python train.py --train_examples=15625 --tokenizer="word" --vocab_size=8027 --encoder_activation="gelu_tanh" --encoder_layer_scale_init=1.0 --encoder_experts_per_token=2 --encoder_shared_expert=false --text_encoder_width=256 --momentum=0.9
Rows from block 9 of the audio encoder of a small contrastive audio-text model, named by matrix and row number. Rows with one number within an expert belong to one neuron, the router's apart. Each number is 500 + 25 x the weight over its row's rms, rounded and kept within 0 to 999. All counts start at 0. Numbers have three digits each.
Before each expert's rows are labels from the 100 clips, of 14976, where the router gives the expert most weight on average: "loudest" is the band of the loudest frequency at the time of the peak. Only what is clearly more common there than usual is listed. The data: read English sentences (LibriTTS-R). In brackets: how many of the 100.
# router: router (encoder.blocks.9.mlp.router.weight, 8x128, trained with AdamW), inputs 0-127
# up: expert up (encoder.blocks.9.mlp.up, 8x32x128), inputs 0-127
# down: expert down (encoder.blocks.9.mlp.down, 8x128x32, transposed), outputs 0-127

# expert 6
loudest: 4000 to 8000 Hz (91)
router.6:442455447514480511552492483516483510485465492496460506506512461487497459510528493467505513489506517491501450527502550511485450481496483536513514509510521509535499484511501496482540511482547477492523479524506467509517456509523479530472418492483478490474494488476469492477479448484456458511488479487514485508492547503501507510534521503517518497481509506490459507531518518514468527499454
up.16:517530501499494483486482495456490523520524485531541429496491517497504520471497501491498495463484464487501497465510505515544480536478493461478462469506474511470405496481469504511496524505520504488484503502503532496515548517519499485534532509505493493478482514511496526521498516564512562504524499542524497495520505459544490511475523498496456502522482457553484538484519485492518490474468
down.16:493497461477529509519515472427482521522495507506476462546481509500514491529568506489480506475510478514485495475475523486553501468464538498490519494519507529457479469465527502534528482477516505493515505532509489539477551489527500494553485512529514503488490491499503503532503566527504555500526472495523472501482515503485513503493531450500497491513475460491483488515531507480457496444487
up.17:542500529484481515498506488480484489525515501486492525504496531523484493482493505482504512517493468494514496452512510495534520521535511461499443509493438489486458520488483464520482515492475520478478498459493520520480539488527472514523545520525472477476519539515535510491532543585496527519537514521506495498458531504488486500486500460499450492508495492529509499475454509425526479495477
down.17:481515515455450512431475500459471518509526540505468491486513513483441480519519477485527482447471517494487510489486525512481514501510551499537474496514508482493558552507487502475534471487495497519488481497514504478477499509537499519478530572521498481451533521491473510493484513540542507502486534486462503501484509468514512477487491492489459537526521506504492543531483494525528477496511
up.18:530524512501493461506492515493504518515554486513475456520506514521492516496518478480476507541495454478491517473487486497478523538539525509488404473470450460505434499521505499540475481502486470466484502483527537488467541525533520505531536468504480516450510530510543508492534524525494529486503499497513475500474505504475501514483492484500450505505475501494514502472497487450509489534499
down.18:493508498491501475513495499545535501483478504535483481471523512490443484494502530511502506480510480502488468503492459520467493517515512534460523463477502480499541498494496452482522522439497497522511515509528509504526521503479486538486499490494491486518532515496510454485554507487530484493499523526506486521515514553455481484504594529514504498514457504513434462548475470508471540490502

# expert 7
loudest: 4000 to 8000 Hz (75)
router.7:430491482530499522520460523536466483473504498500459470472482463501489498482534532477510532481521525493524459510483526524485510482516500510514496527487505530557553525493559491489481515522511507502522516528481489518533499498481478486500472517506468523456490454483463515471511493483508520543507492477521504468462540531517522497536486517523546504486476505476466517527538479502465535534472
up.16:512468553530495460507473502474489508518514493495512512517517501505504503473528453483502497509521468506517502462498460541483498530495512498481409488498551479484412505519492493469492519496495477507459527524525503483486547513492488493505515460486475506502544530548534508504511524541513481471528501486490487515506495467506481513468543527435480484497525503485498494461477522513519488483486
down.16:479501503515496463512477497497474458479517533504486546463472466493454514536548507455498536526532500470515501518483497522488495507493527509480413487522491470510470523499536508507504504519461537554458506546479487507466486540494509480463520472511512517478492481498489505464489529563479481505501493489485498530487490501473493473529501509505503522462519516486470446495512531524508523514539
up.17:496494537519486478520514488485503494477486488484548518519506528508538484461489485504494486472497454517494501468495498531496489521485485514477396469493560490486408489511470500534472513477486506458486518495515543514515526524527510509527516492473495457498556538522531511515506493538493508493499485506517482487513490481538495511464499487505473496497490424495507471484508513512516490472495
down.17:497498506497532540522525472522486503509461473490496509463496502485522482500477502524472491461495495501459554495504530487500492524465508535515509553484502528511509510524488479555498513473511496484502520481511495499515458490461444504468518504531511469463522503490566456513518479517489520530532482486499453488536504487521537478440508489481530543536515499489473501503466466487502480454559
up.18:519462476503466453492504523468500532523541530487480522522516511509487488480512467508511474476505487485487491465514475541513555530500506475494497483477525487477443473537476453547448536491511498480478514491549526496489543515525512505507497481479501487464547518546571517490486517563491512491488483511500501535518493506496468498500488483482474514521463482504514470445484510467502507508502
down.18:513466508522453521467452533523539530499541535502532497491508468474483535523496474478494504490507478481502538499540511526506493523518471512503482493463479496480500499480454489516493515504514482456507491507549490483508522525469541507469535526510509483479525479520509536530451539544530538475493499519499460528513452486503492490513491476519474478515471465549505455490561460520500488494511

# expert 1
loudest: 250 to 500 Hz (38)
router.1:495506475470521497490522520471493493502509532503523498497525480503515500523450488512468506461450484493489494526518459469474517454462481495509512469498524515465491521530465455488469424522487517521515515469526482513488478501502513495486512510529523546511523519550537522525494552503555492534514504542473521522518469517433535497498492469478523490484469531522518488471506517480517500503536
up.16:480530513532482477484504490514492487471492501499492459498473482491489510449523502504484526498552504478530493498519489477500524525449492511481478494503538546567520541534536530530519546494475534497498497496451519463508525506492503482487458490527498511501531430471516475523499507517468499480472488493517531479434536504536487502495455481502503491518516451517489529451529506511495508503471
down.16:548514537471491520481501533462486461476563491506513507518498483471510491549511493532507469451514493487524490495517505500463509537497520528442471506475491460523524478477476468510526547519510514513500473494471547515463523502498507487460508461465486474480495496464519448483513535556494487503476557481511491526527492521518501534477534479484513532508504528476514504514483477524528514494505
up.17:487479444524501441505506515483492515510464496488496495498500468496480471511501462496458508441531541480496501484498460540491506508490484516550478476502550547497487513545520526469539481474479552492497537490542530486497534532495504509528495522512535492519555542492509519496485494521528483488521509519483534498449497508459522479503447465487498481505465500514492486458505498519523470519505
down.17:484465551493500547492485499483526505480468481460487481487526479480494523483487510495534479495455505525527521462535522498517481465506470514492491534506515450512491524495451460536463483526502499508526472459485482555513508484492514533489503496506480522436500514512498461487498495532489491542487524502540480502540494539529498561494470535494485496501526538529566519523505492487511499533504
up.18:521460494498503473494481453506507526519466487510539502485514504477493500480574463510531488466511487501502507479505521498459505529494490510488520477494566490534543514497502475437512486474484514515499486471496498481500554521514506482512479509513508532478493558447467556487483485479520541459453525457526537478485514486528523517518473551529487504502504468515471504479509496508518502506479
down.18:479532536478534512528510509502511541472476495528508550518507494478491503531494512503499472519473507501490497512460509484523522467511510542515450469513513528481527454468508456528531524501541467475521451483489516477563454510492519519529540473501488476460512485525515445507488521497471471511508462472474467511507473463516492484453472481502482543515514493492519498554512511490494510527504