Weights of a small contrastive audio-text model.
Model: 14.3M parameters, waveform 16khz input, encoder activation gelu_tanh, encoder layers 12, encoder width 128, text encoder width 256, text encoder layers 12, text encoder activation gelu.
Data: trained on read English sentences (LibriTTS-R), 15625 training examples, 36.9 epochs.
Rows from block 9 of the audio encoder of a small contrastive audio-text model, named by matrix and row number. Rows with one number within an expert belong to one neuron, the router's apart. Each number is 128 + 24 x the weight over its row's rms, rounded and kept within 0 to 255. All counts start at 0. Numbers have three digits each. After the name is the row's rms in percent of the matrix's.
Before each expert's rows are labels from the 100 clips, of 14976, where the router gives the expert most weight on average: "loudest" is the band of the loudest frequency at the time of the peak. Only what is clearly more common there than usual is listed. The data: read English sentences (LibriTTS-R). In brackets: how many of the 100.
# router: router (encoder.blocks.9.mlp.router.weight, 8x128, trained with AdamW), inputs 0-127
# up: expert up (encoder.blocks.9.mlp.up, 8x32x128), inputs 0-127
# down: expert down (encoder.blocks.9.mlp.down, 8x128x32, transposed), outputs 0-127

# expert 6
loudest: 4000 to 8000 Hz (91)
router.6 102:072084077142109138178121112143111138113094121124090134134139091116125089138155121096133140118134145120129080154130176139113080110124112163140142136138149137162127112139129124111166138110173106120150108151134096137145085137150108157101050120111107119103122117105098120106108078113085088139116108115141114135120173131129135138161148131144145125110136134118089135158145146142098154127083
up.19 100:141147156142120116110130135103123126166158125128137119111120147147169138111123108139141139086132089110173118122129093123123133173158144094126050105126104096128041140139133130124126154112140161121107131137095172132123123122125153120119176139111118159141153160141128121108164181187130103129108136124136120117143143136082090150155191150133107100125137105126127127079121116108105121128125
down.19 099:129073122151106138093160127132138143124138128160164115079102150128115106173143149089138152144136103175146122114099111136105133090154126127108125080134129073107097105110140082128093127150144134150122135146084142131088138117183141122129135129143133127108076132122106137139145183131153108143096142142137106137134116133145145175080172154132121137120138096114181114079117117101142138134145
up.20 102:175142144126149086107129128103123118138159103135144105112130142125127147119161061117140103143127074113109121103120132098147092179129148120154073119121083103141090130116121154104172127096116130147116120121136164143118122127148140131127183162145129160100137167163133152114138118197137151111108159118131147148147119093112122146126112169120079118119156131090142150161089113104136119163132
down.20 116:113088106134098156075138117142147150095134127104179112149151174131093125112135084113130113113148119118136093138110132100142091141083123146098159141167105129115158099156145109127081145105135115131091099138128149126102105155166129128130143156102124124149123141130141122128100132129118146170116159137155133132141132131178107192096123142124072156166137134152146167106160144111117187126113
up.21 106:173132163117104076125116118116131133118131130125125154140150165152155116125134121115142119108119114097143125089117129176146139121177140141121050111117121136125098142130153108108179112134096157136082136130162161114145135142148122138164147091105061091090152146129159158124155114172123113145162143118136142150062160137115110116123124113122076124147130095128131148126116143109099108122096
down.21 107:161127158160097102108115091152149103115113130096104105162156201150132147131119130123168125102111103100145109145091125125139158145172133101117098113160127145077098158099114127084132136127101153146150087134114120124143146146143142151133198111105091127141139122097149124108171163150151128161156140153137105134087158113104124102130128153147121146118085106139143154096130115132105115093123
up.22 095:152118171117120109110108120126116108154159116100148093149128165159144133120143122137138122126128107115114149091142097120113096157148137135132084129131081109136049140115103178121074128116092167134117127074166138116144183117124148128121147141124125132110158149162164169135155150192135191134127134163128117129112111133145097132122098147116105112146131113114144107095106124136169119116115
down.22 090:128109086134157105144122108140134132126170119106101157170140133176119175108158121149125172101128167112111175137128105119079116114152140128113112115136116063157096119109118144113112134117162116141113122104120097145107152129112111077095147109076137136115119136138141125149179149134119140127159157174120148160122130131121118113107133090103134085098157155119174142142116117109132175117179
up.23 100:182149142139115089147131127094135154175169141151132139129129137150099131101118123121094122115119101116117122076146123136132122156158133091134051105121097110084070113130149172184149125141124116097102123134144162138126138140162145131156142122117127112090125125136114176135172129209134124084132140127122095101092130122106122128111134110144099125135120089135137136127117133128116091139106
down.23 096:144147124102112155082138133144175143138148091140110124154146152118090136111122122146123117159135126105106133159107097159121155137125107100104130165146135145097145143123105084111114118106104126109130122117125121145110112124119133125182210160156123124128123170097114145090133118151143190143087116122163100109095143099122140152165111168163109119149094106129130154126179094113123109138080
up.24 106:157177124136102090096108139093129135182159131139151077126115131146126139117118099125135124162172115118144117162178132142150132170153140091110045127129104085115086116090084124142130153127111123114115156107115162120125150122134142117144146126143121153116125147122117140108138140191131164108162123150136108129091160099137117142130087123116066127137128098144131152093145131104118119122105
down.24 107:118086139128139097111138131099139152130145101140098128150136130106110153154198140091185118105108087127139128086129164123123137113135093125083113132130161121105131159125114114095101039135143136164113117116079094147114101084171114138154133150152135156113113175109107154119114107144149147161106138113183155118127125137126144162132142168133102145127132131132143149123123160114126117127137
up.25 103:193132121128123082107130113122132101107116094128130147124118148157145139128126111138116111097096140129134119103118115106121098162133161137095027113136099153098102111114101130134122123119090159144096100100137129130127153128114119111162171151117127117117146193154141141165164178190155142177155139121147134108136147097139137134108125108116098134161140114119134140142128130140083119108131
down.25 091:169123107167132088152171115092134091134119091107135131098104121115127162133085152106121143090107167113139112085089119123177152117153114134133089104132151142146134112131159116118149129136121153136130147126085132104118184134148122180139195158161077126105145126111108121118139172126145111111153135132152105131113124130136175115151091109175124134117131107097150107128140167123088114126124
up.26 103:148170129128136084154134122117125170127178129101122108118130142138147128105116105152137131143118090130113139089105089144129125153137125106114073106108051136130080106108120127127144110125104137118136158121176122113114139126164126138143172158114154125079178145158125138135141120191129141141164129152128129143128105155143107132122087100115117141128100135146136142139089148116199103173105
down.26 095:190138115109149102160137151170140126111130108117138118150148159131110073112137121159099133131129144138097123123134121148136116127129133153129141139096107171127174124106079151106138114091147095123115124146161076072124099152137109148101134138093148111104152101144176142140127141108130120124114112130126136147132071129163162122136104151119126179139104128106146069126075142093174126091131
up.27 103:177103174145109139109132117117108142157158133138152118115128101127139126132129094141104138157132137101145126121149111104167112126156115103118036098136079097095042141088136125162129115121094111121103142117157165124120151112119126122129143138116132158114140141161155108140184192174139118112126145140125127113085150131150130119124116147121109129113156121121167129130096124103138108154136
down.27 123:156132097128146139149133079159107140143125138158132107062126115102107104159120162115150125158093155154110134137106115092139134111165120114108113147156111131103150150157109126142124126122133142142174136103114108148114177099110088161108121145150142104126064147105092136145162136119183123140078136157125125106155132154125150112129140123122137127125110123113133112172111072114146081148190
up.28 105:143146140119124101132136120100124163133174157110109100126118120140140134125109125126113111166108114101100135087136119107119114132160123075129049109118103116130066152129101139124157125101135129095129155126137165129103133116146119135167167113116171146122161164184153146116142164202108154139168140161141102161096107126121138124139098110132125140121104104143128158101095111102141109158110
down.28 108:104097142107098149119087153138166135113117115126160097148148145139136086111118107146125091155145105189128132112127122134117066080113151129128125175177154134112165103141072139128116106121156111136116133102153097116154080142121126146190139171107125135115145159156128140133114081069164121113141130112144108124163116125135120157135109133128119136121153094146116133143168134133110130091151
up.29 102:172164136119133111118139106126117135166156140112135110115114114148112133106133117128105145124123123112147147104131108106158110145111139115125084147113093123120028121131092088164130139143100150097105100096135154123119134127107129151161170123145134135132153120183152133136165138199161189141135131155138098130122129109154102134106142102101093114159140084162137116098093130103133109119126
down.29 094:115101125156132113125136123145109123159085140138146110126121164178163133129130139110126086115149090138128141136110143151085109083104138131100144101117109123115180132158134110116118115176086136114111164172143125114124127152190116104156137150128150062110120104073104123147147179091150095149112127110165141111142104140141126145136156081096167157146112113114127145144124133132122121145087
up.30 101:176140140139129088106110134101116132131199111136152113117126178140102128134159102124137138138132085145118122112136163108130087157150146117138109115129046108155098102144109143083107112114141165166118120127150165140116172130144146157110184130124106125140138098139125126164135166163155136147119147119119126127138107098139089127113187155130089095130131122103122102122086125131159106140133
down.30 106:153156110109148167106127130135106131108111138109099134124147175154144151147145118140137146100144170109142069130131126102129147134128118145132132126120115125143158120128137117105167099118173147168144109117131098101110091111194124112120135160050106104118072110094113126146125124128140135190069157157133131123128112109155171140168155148130110096141128145132113164095115110122160145127124
up.31 097:131159155131102120133141127134155125125157137089079135120145111128105121108134142151123125120140051127137135121133157135132131141146135065133063129125080126146078153126124102118159135141084157104133168096167149125140152113115144115167181126120120136112159153119109156074140125200142145117179141132138142134103157117118127132111121118100101121148097097148117153115131133091158115146115
down.31 092:162155082105114145128138102162152147124171128106105137140147155118145140142137168108125164111179083143165174144060140123113129103157137154121124079175164115134130134114185146103149105137115130132150115160141095100135147137141090151121102140099079116097145126127143117118118119132128116135146090166108098154117123134130083099112146112160120105140101118116120091087139126129128168117111

# expert 1
loudest: 250 to 500 Hz (38)
router.1 135:124134104099148125118149147100121121130137159130150126125152109131142128150080116139097133090080113121117123153145089099103145083092110123136140098126151142094119148157095085116098055149115144148142142099152111140116107129130141123114139137156150172139150146176164149152122178131181121160141132168103148149145098144064161125126121098107150119113098158149145116100134144109144128131163
up.19 089:133160145106102140106086106135107169158091119093121099092121119156123112109159118115166118100161096109146136085098149118107166123141128159153127100146154133157115121145119137088177152144147153103127173151151168100154143138156117145142167100115153109104123141102096148128123115119104143147173147125136167117128163059160097140141115141099118105132125121131093144155118143130180112136111
down.19 091:114079136151116142118193179158131111129157128112133109135164110139125104079114116184173120120163090134085172148146164134189106113131125099125133137183146113141098136117108091082125143151144130143082128125164098107145143140108107108112139133141112128152152126143143146089135102105117105113108149132098118105158124101134120125156151162152117108104109158128142155118130084120136145149123
up.20 148:094140141111136119127146141108137135137122141101130123118128136152129124127146123139111107116128148112100115132082122120091176144092147253107113103142139173087131153165171134128142110121131151142120068169150132090112089133146126129138129180126144147136131095122145129176121126166107140138109112132125141142049117085129146125137129145114125123145113138149133119117115109126125153130103
down.20 148:152159103105104123138107140115131090126133093152167100129116094123130157107101142145045109105120118121140150130151106121157044142122161096119128166137100129126142144105106167187180154113064137133118143157152156114125118125139135114160144125139125121100186148146144126089155124125117119148131183137132128119142133135155144138117148111149099131134163107115131136156133128130125130095108
up.21 090:144145108138136142120099113173147135077150124113126071131133113155083133100173118154131110114125112113127140066089149130138141177128115136121141129139186122156137122115091119120144159120096126098098116113113145117132158127128119139146165102111149112118114136105164140083139095166135188120120138155131110104118139073165079160111171157141082126150121110091127139118122131119163116123135
down.21 077:068122114129137138171101112129128100107145131132109119137109110123128083087142114117116131139112136114093129098148116133112091201143147118114142165122136180151120125131126174145128132087125125052140150129152138151189139123111126102136061147127132096077143111133137140131109120132132174142143160178147157106134154155145115143121137129138129110096140124129069140147125129145154142111142
up.22 123:139138078143112101128100127128140135151024117158144139117128132117080146102132092109065132151165110109100120116135112167100106134101121098102135118136162144119136110136132169145103139103131126129132132100150140134103107139128133112112137102155140123126176183159176141120129116134119145207123143139141133086146110147132123143094110134136119138126141134178102155122130128126136132095161
down.22 129:105126154081119138165136121113136105077136103058044106121131156143117105151120125123193132154089144110103134078124103106139138133127126166116100158152110145106073131134116114163154079137143130119131096137163145144141147110125100133164166139121144133111144112151136154168156125154144137126158146155135128135136155132131174145101106109151114097141132135130148102139112098141126133148127
up.23 120:127138113116128073112123163115133174197092128159174146153118103145068138108148090091074120128179108112118134115096134134118105139107127067138137116129161135146160136172133151109118139100107132111142134101097138126115096129121142137131138157183136157125158155129143118128124092147113148126142105100128133131080136150123119167146050122127125127130134131134111154125136152101135122135107
down.23 124:152158152089173120132149103133100157135136124070051109123127118130144123122078168171143116137089130115129146140110083107157156133080143168115116122109139111099096152077148112130163088156159133147134101169134113126104136119190120145132136137118167136127135123115132118117136110145103105135112140155119130162127132094140166100170168142118139118126143142108171107138109116121123105128125
up.24 092:103145131121129146153123125148124175155089134108131112124127122122083111116141131099177104116155173078143123132141092129143161157103128102111111105158189119120109141114149105114182143107129121123106145090116148127133177122165108146140145135126110079137118146110094174147124107107093164069121149137122149157121150142178109109108100122102105114142152113096144157088095162127129114124114
down.24 086:152109088155101105084097166132123150121144157154115126125149116157117190154120124137148143148074130141107174134129166130186111134099118130120181091126123138152085091122098150129088099143153121113144112102157104138114141126076097103155105117120158151088105117165176118152133130128146160138159098142122119122114117162150111094121122120153123115163123111163133141126102129135104154115116
up.25 111:167159119111121084112114116136143158177052096141131142102135148126085127121135088131100135117157101117133126087150126179147095138107097091117143115124154138087149108154112139136107092122099146122126159097158123141101107133131140125148133126133152133134144185134176146163142134152148180214144133106132144090111099137122128136123103100124116116129113121152119112123135146109147118129094
down.25 119:100147131123116162149145123129116151122108131093045114133129121144128116093128099161175125127096102107111115150120106109143148125102156171110124150169127144126124132131133115150152114105147106122062097122150144085117119104135082108148152141133127152128182110141111153188120119106097135139142128136136181141128203121152128119089128136135096138166158130155141160127094123136121140112109
up.26 092:112148145121139134144123146120134117150144152091147148104144095130107139104168121152166163135187173120116128152119147131144137143072142145156120117164127142132129155126144163118185141088102149110108142120105127103130153137123106112123107152132117143145112064119135121156101103138107137140164120139089119105073158101108161095112085104154125091126113098060128147083143131133095125106128
down.26 084:170163128099098127175162162123099163125136086131160151140121161170137105096121127142104128090119172131084130142137101115121116131139087091114087137120139072153109095118156109142145169139138167173119123121118140103105127166150118119093164106148110074130103115099117160133147110167121122150104163140138112136145129118154113127131130125115128118154124173133147163070113125127106123104133
up.27 096:155111136151107119127156096103120127134147125115101091112132126140101129118115110095133130129205152120129146088105151151122105175172111116168071113133163135133060137127104174136096138117144146120127135114117173132131159142139111127146140163120139099094109169095072146124152132133121119129116114134133141120118094100175139106119094118107090148144097107160122138167140092120170118117108
down.27 078:121182173079131176149126064123113123099101150092082137091133144157129172122146119138141098152139131097140123107093128110117142170100176118124118152119142136157136149129110117148140148093114113093113121152104143104127125137129134179153175093107141132091159128128108076161140109185086122112127129118136110154137113155134119131134136129132140124122142132080099166125099150121139109148139
up.28 080:126160094131138129146134151153151128201029097122133159131125111135098134099132116136131099083149112078127140101118106154140132167089121128108125144129143159115132148179115165137108117097138120097152152090146126139094124114121111119141163110143132122137152175135158115132121098166124153183157141135138148103118108165119139133159108121091135119118139144148114164114123116093122121095126
down.28 077:098082153139127141129145130082120103098141117091089111098106143171126102145133115156171131127121139139142136106163119142157126144109200157081103166134101162087127153150159109133182098152124157145089108151126137137154129099158088149134113110138107115112149106093118148150128115128102107122128161100135147119110132128158128105084129119138111155140174094132123114183095140150120115125114
up.29 104:090179085089134093122122148138111162135156131133139107104105102147110113120167130140114142127142135108105136157081120088097157159074126170153117097168131165129161137134156177104126115100123124112130123147185154091124132143140134112153151178132172126113120151101116153144129118168102147093145129154100144148102192070126126116131137126129096119133125142135110132107137108116137137123118
down.29 111:183133108141122116157155115149117112090168123130159125129138133119139164109101164131082128148142152137109149141105116096111066119134133079126136098120100085139082137085097126141142140116087143114168133087086132157118165151111118120135136128128128132070132122154116105060139145096159114139133150145131111111135074146107164152144159136134155146105128130145141135136128124170137152145167
up.30 089:156144130157137098091103121132125205189089136134161156131139127130109122131162063121109126153139122114126105119130095169118112155121098128126105125135172147093173115200096128118091144082123110110142156074144155137125131134111128123146129107112141140146116169125134159145138124146129167172148118127106142100112156106104135125132104108107089118107123137154105140101158136107109112128126
down.30 095:135111127122126123164155112157129141085098131127093119115144167141132149141082117133153095112088153118123128148134114121178131083112134106147123145104155117095089093086139109154131108144144136148087104129127119122151127131117106154129115126120150108101153154156192157179123127103148129182156157135128109152139149123149094126068098120166139109154156148137156121119079142140088142083136
up.31 113:097156137111138150127126132116108152154100139118081113103124102136139105127135111146162107153122165112105107143072135125116193115111119212115104123115131169058150134122168117098139117118174158094121124126155173125101115134143116120164132167135140135127097132114127128163120126148120157131143144139125157145063141083119151110156131093121125150123120140177122138119124107113154121135104
down.31 111:155142148115126133138165146122140106116118090135155142142132135102116175110099131101076109175119118129141156123148137114119028096114139069140108114146101082144135144099106155159160153176102147146138126134074126144136122126142138143128145110167127118096152158157126131080143102138144107150139132109144114094171124099139130169107112154113127157138141105117151138110133133128103094125146

# expert 7
loudest: 4000 to 8000 Hz (75)
router.7 104:060119111157127149147090150163096112102132126128089099101111093129117126110161159106137159110148152121151089137112153151114138111143128138142124154116133157183179152122184119117110142150139135130149143155109117146159127126110107115128101144134097150086118084111092142100138121111136147169135120106148132097091166158144149125162115144150172132114105133105095145154164108130094162161101
up.19 108:161127134145113120133112106100127123159139123116156130164135135155132114123134084127145126142107090127119115092158090159115159117119143085143103098146194099121065132140116114127126104113111111121090115108170138111140138130159105124150091151123105135113190174147156144133118115179131140080137137144129154150101125112156100114125109085144112119133141119144129138092091182178154116125088
down.19 103:124163164133148149131119155175137167165163118142111140155097093098147073125142109132178168105146089169099138147133150174133127116131153103127144127167177117162145112111117093116114156107140098148100100137125140104151142103119115118105142117144134109117151135114125125099114156129129142123125136159125115106100173121151102098084135148108164086102129111132108165091106139089170117092129
up.20 094:112114148144114094150121103113137127153128127137172122150133149130099120113143095097108094138131078143104129108110107150114133122100123132127075113100192125092046140105119164127089124140124127122081107137135160142112132118165140128137171136096117131146181152180148156131123157155141130080104121116140131122147148117142077127087126148154103148119116088118142135107102156107155116157127
down.20 095:085104150100123133124128089093118091099110125129138095102117111110119134120121150128115137129147138149151125157135088137138126140184090124183162168128118188130146102136116148109167147149097118098153146140129173142159118125123096138128186166142115115118131110096087161120123121084116098137140108059161132093142181131128149103125126121147100148104121145130087124120149130130130101136102
up.21 107:140122153123111108125114095134147130103130102140137154146140154124124121120123119104149093132121079142119126080115111111125108112117136139112034131122202110099096124139101094101118132095128144112084126120153166110170107142149134158156148110108149125072169183125163140113136119159130164136128148129143117143136132113157132143104097124161097139132131098168136140118118153113174131084124
down.21 110:122135138093175153116141141161183119152110095128104108083115076092149130120119169143146141155123096113179145155116083123127129144101163128094154147143182105138166132102137107171114138148132101134118100129155106118138141095125137135079135123121139121136174128088140108108137106121085154153136106129152139127152146142124134146138106109141157123135099105142139109124182138109122154067091
up.22 108:128122155134084111130103121133137138139164132095146106144154154139159123126117088098125102128126118108123118114152090110129135117133130113106080138116192099073057117173100143115088108110119141109121129128158143134121113122154121133132116135118153140130146181151190152163120161167136145114159117140126163165109112156154114151120063095117113140148127104140119119075129146114155116111106
down.22 110:102146111100107129128073078137147192123114141095107137146133133100115146132143142100140121142108115111119112122086092110150111142104130134110120153105109139087158134174127112173116076121147118168144085179168086107137154112152134176132096170123157115113143118125151133128124147154170124128094108143153161149138123129157127129172125125117155144167113103150126099095116119131135168104135
up.23 108:129113103147119122127122115115147174101154118140136176163144148111124123118168082129088116124097093130144152088136142138130122132115125145101091095118158145082068117182141138115094115111145145149088105140101151122104122113173115147130123133119115147144176190179132141098112089143123140134103139139143121123085134091137101157106103152155101120155137102130129144081119160121142118113100
down.23 105:137147090119176157120126145129114154131154143115169124102136127106112149099166114151114151150089139097136135134142146127106143139096153138158095130144124120108127166115137111113118116146126146141094116163093107094138126113204078144138101134147129145154148099127123136102112077127081111126123142113130119096090133098133144087105116153185147156144115134072157150119090158169133097097145
up.24 102:159109126147121069120117114127130135130139125127132117165130169161140108124126091113119139118104133124130126125145085156124134147129100122141100084131161117135030108140132123147071136117129148120093108117186146126112166158160137122121129097099157146141171131169155156126116155176138125095123107125122138131090097132153099124109083118114118112151128104138159093101112172086141118127119
down.24 084:095092174154127087099129144133127108141128130129123071135165114149131171129100096123152108148111135092100148138140140155133112148113111163143139101124106161134130108173134101132102089095106094150130165137148086143160168160131117163137101100148159118091154104203128106126109131150136129118110125124083147146128090136144128117102160127121133112166138156142128089153101142108142120095162
up.25 095:164121168131126095157102109148123124134136128148135162166124191152117122090156092113142128113091107138125112075079118144112127143123144110104064110094172108120052110136116126139109153089144139117085111099162157117119144131137108146128108141140111133124171135162180136149137136157126146099153138131126109115164104076139104107129139137141091130132147122119122132116086155140131108110127
down.25 091:102132077120110140115125135125130130151176170148132145143150122122125127119123119131133100120120070173125167118133134134098151135138122106149142111127134096116123095102143186153127074128144132137123095112192077104105133112123095140099141175166155132128145106146116151148132098141207087140126119133103119146126099099126128140120109134079140149139127119129125101132068119098157160145111
up.26 105:156118125148139104127134120064142151157174129117098166148123161139108139122110076116140130092093091121115124097112089129141134128105135107100094127112186114106063134125129073143128108122131126138114169134137171140084134127161162131141161121117116114112180175135170145117149141148125147152110115123145143149096117123143102146118121123108122123138125074122165135094122125101168117093107
down.26 102:102090115131089104108085149130137136187126191162133102112133087106129124115105101131107137111127078167191119166126143094128126128161163122155141104141151119114171127153168142141138133117121096113095132166145120090143122130106169105139131167137119108090116168100102135144123145150119150173106106108106129142117153104128119122116142121146112154136106111135133102087143168101110134148089
up.27 105:135098114138093137128107101102146123137203122112136159165154140108129127099145119126132112101111107125125130101134111150108122153162131106150098129123197127114060104155111134139073143070120081099099137120135176127130144123157133130137130099084141139151134157161150148123135120209123142099166140138119156118116131095121116137103164156121117123125114099139128114111103131114144140103115
down.27 111:144136147168107133128096115143120155104115133131125132125114159186130151123182135099117138165153166114116094111067168112097131126139127109127081103120156118100139122109177153138113142083167142112153099154130156100150118125158137132116134142095109084142106103078114152121155138165098160150088105172138142151097132146116089109120120121130119120103115138116098131134165128156103115121085
up.28 090:147129140153117102139121115138129138116137109149141156126123130139146111112148107125122105113085120123119145106104084152143098152118124124103060103111185138096022120137136116168138115134121128103102128116135148116116158128152121125136125112146123124118194148211156149142128119201135129129129156123115136122152126106143116136124136102117119113144149117127106160107105108113151115073110
down.28 084:168125062127099140123176136154128110128136120189134136113113118103084129139116141159151126158109138126123142158137165111106128138118101160141113142105116162142103160109096126151125135134136133110139148116108129148123202112118105114125140134161072162124170087101121118116146171126115119115129151134143121131147126149126128103113095128092098109104153100117128111153153082077179113077151
up.29 094:135087154124121125149129124094121109151141107147158137172138122141118096093168065118138114143111097136145121118157122164132116153137140146120084097117222108077022124110112116157068133134141123110117130131142156129142163142119126124147130107123121134134162152133134137124127132144140119089158125127119128121104125122121107140123118110117101132142125110084105135111106151088142110113098
down.29 094:152139128142132122153115123139101158115104145131138119091125134143128113111153105130138161105135152096091124130162146137159107148092153157122140094131144128162194124100162100125127122145135151093129091085119105115159133165105106153150100136137068148107129159106117125114147131101160133087114121124162114123163136215153144097135115113104142114149126100104095145105130166081137114149166
up.30 093:132131188129134120158134113103137111140145136127156121167149155141155127095127091084118101121092102142124112087124107114120154135112137094132089094116204143090086141136136139128094128112138124139099091139134148121123164123168122141140107112124128108097175162206177154119124113164118123114149127133126148102099137118125118128111146156115077117121120103120131126111085154123107100122167
down.30 089:117090144132108130098155130089123091113125127148170118116123132159138160117126168134135090111176126126175121112140137155124120121101104122133186206123097155097149116128157155144113107143080103136141077150100132118142139124124119128116146134161138150122126115164112151140081142104154129115103113090146162144133110142135151149139154132170094118107139128106149101148142108147080186091119
up.31 101:123095147154126076140138132096126107133163137145137112161132142154111135101134120105127103144107064103118141121110101139123128154136120095123048087107189098137079116149116127141093129158148117118119133120134140114129160147131135140127138127114165130113179158166169128131142159192155140089105110146147114144097143128138092124134113106105111138145117116140144116079125122064142135119114
down.31 108:073089148121157167135169146135151131131156133140143112130131088118135121106070096127135121121122104140108164111189120141098162133114043120112097127139097151114147155119141169146147140161148123144092144122143105116135113127071121130120121140123143116115161135154142136134140135162177159075127137121161135106155104134165121111148137145100127092125158136160127092124118089119161128120143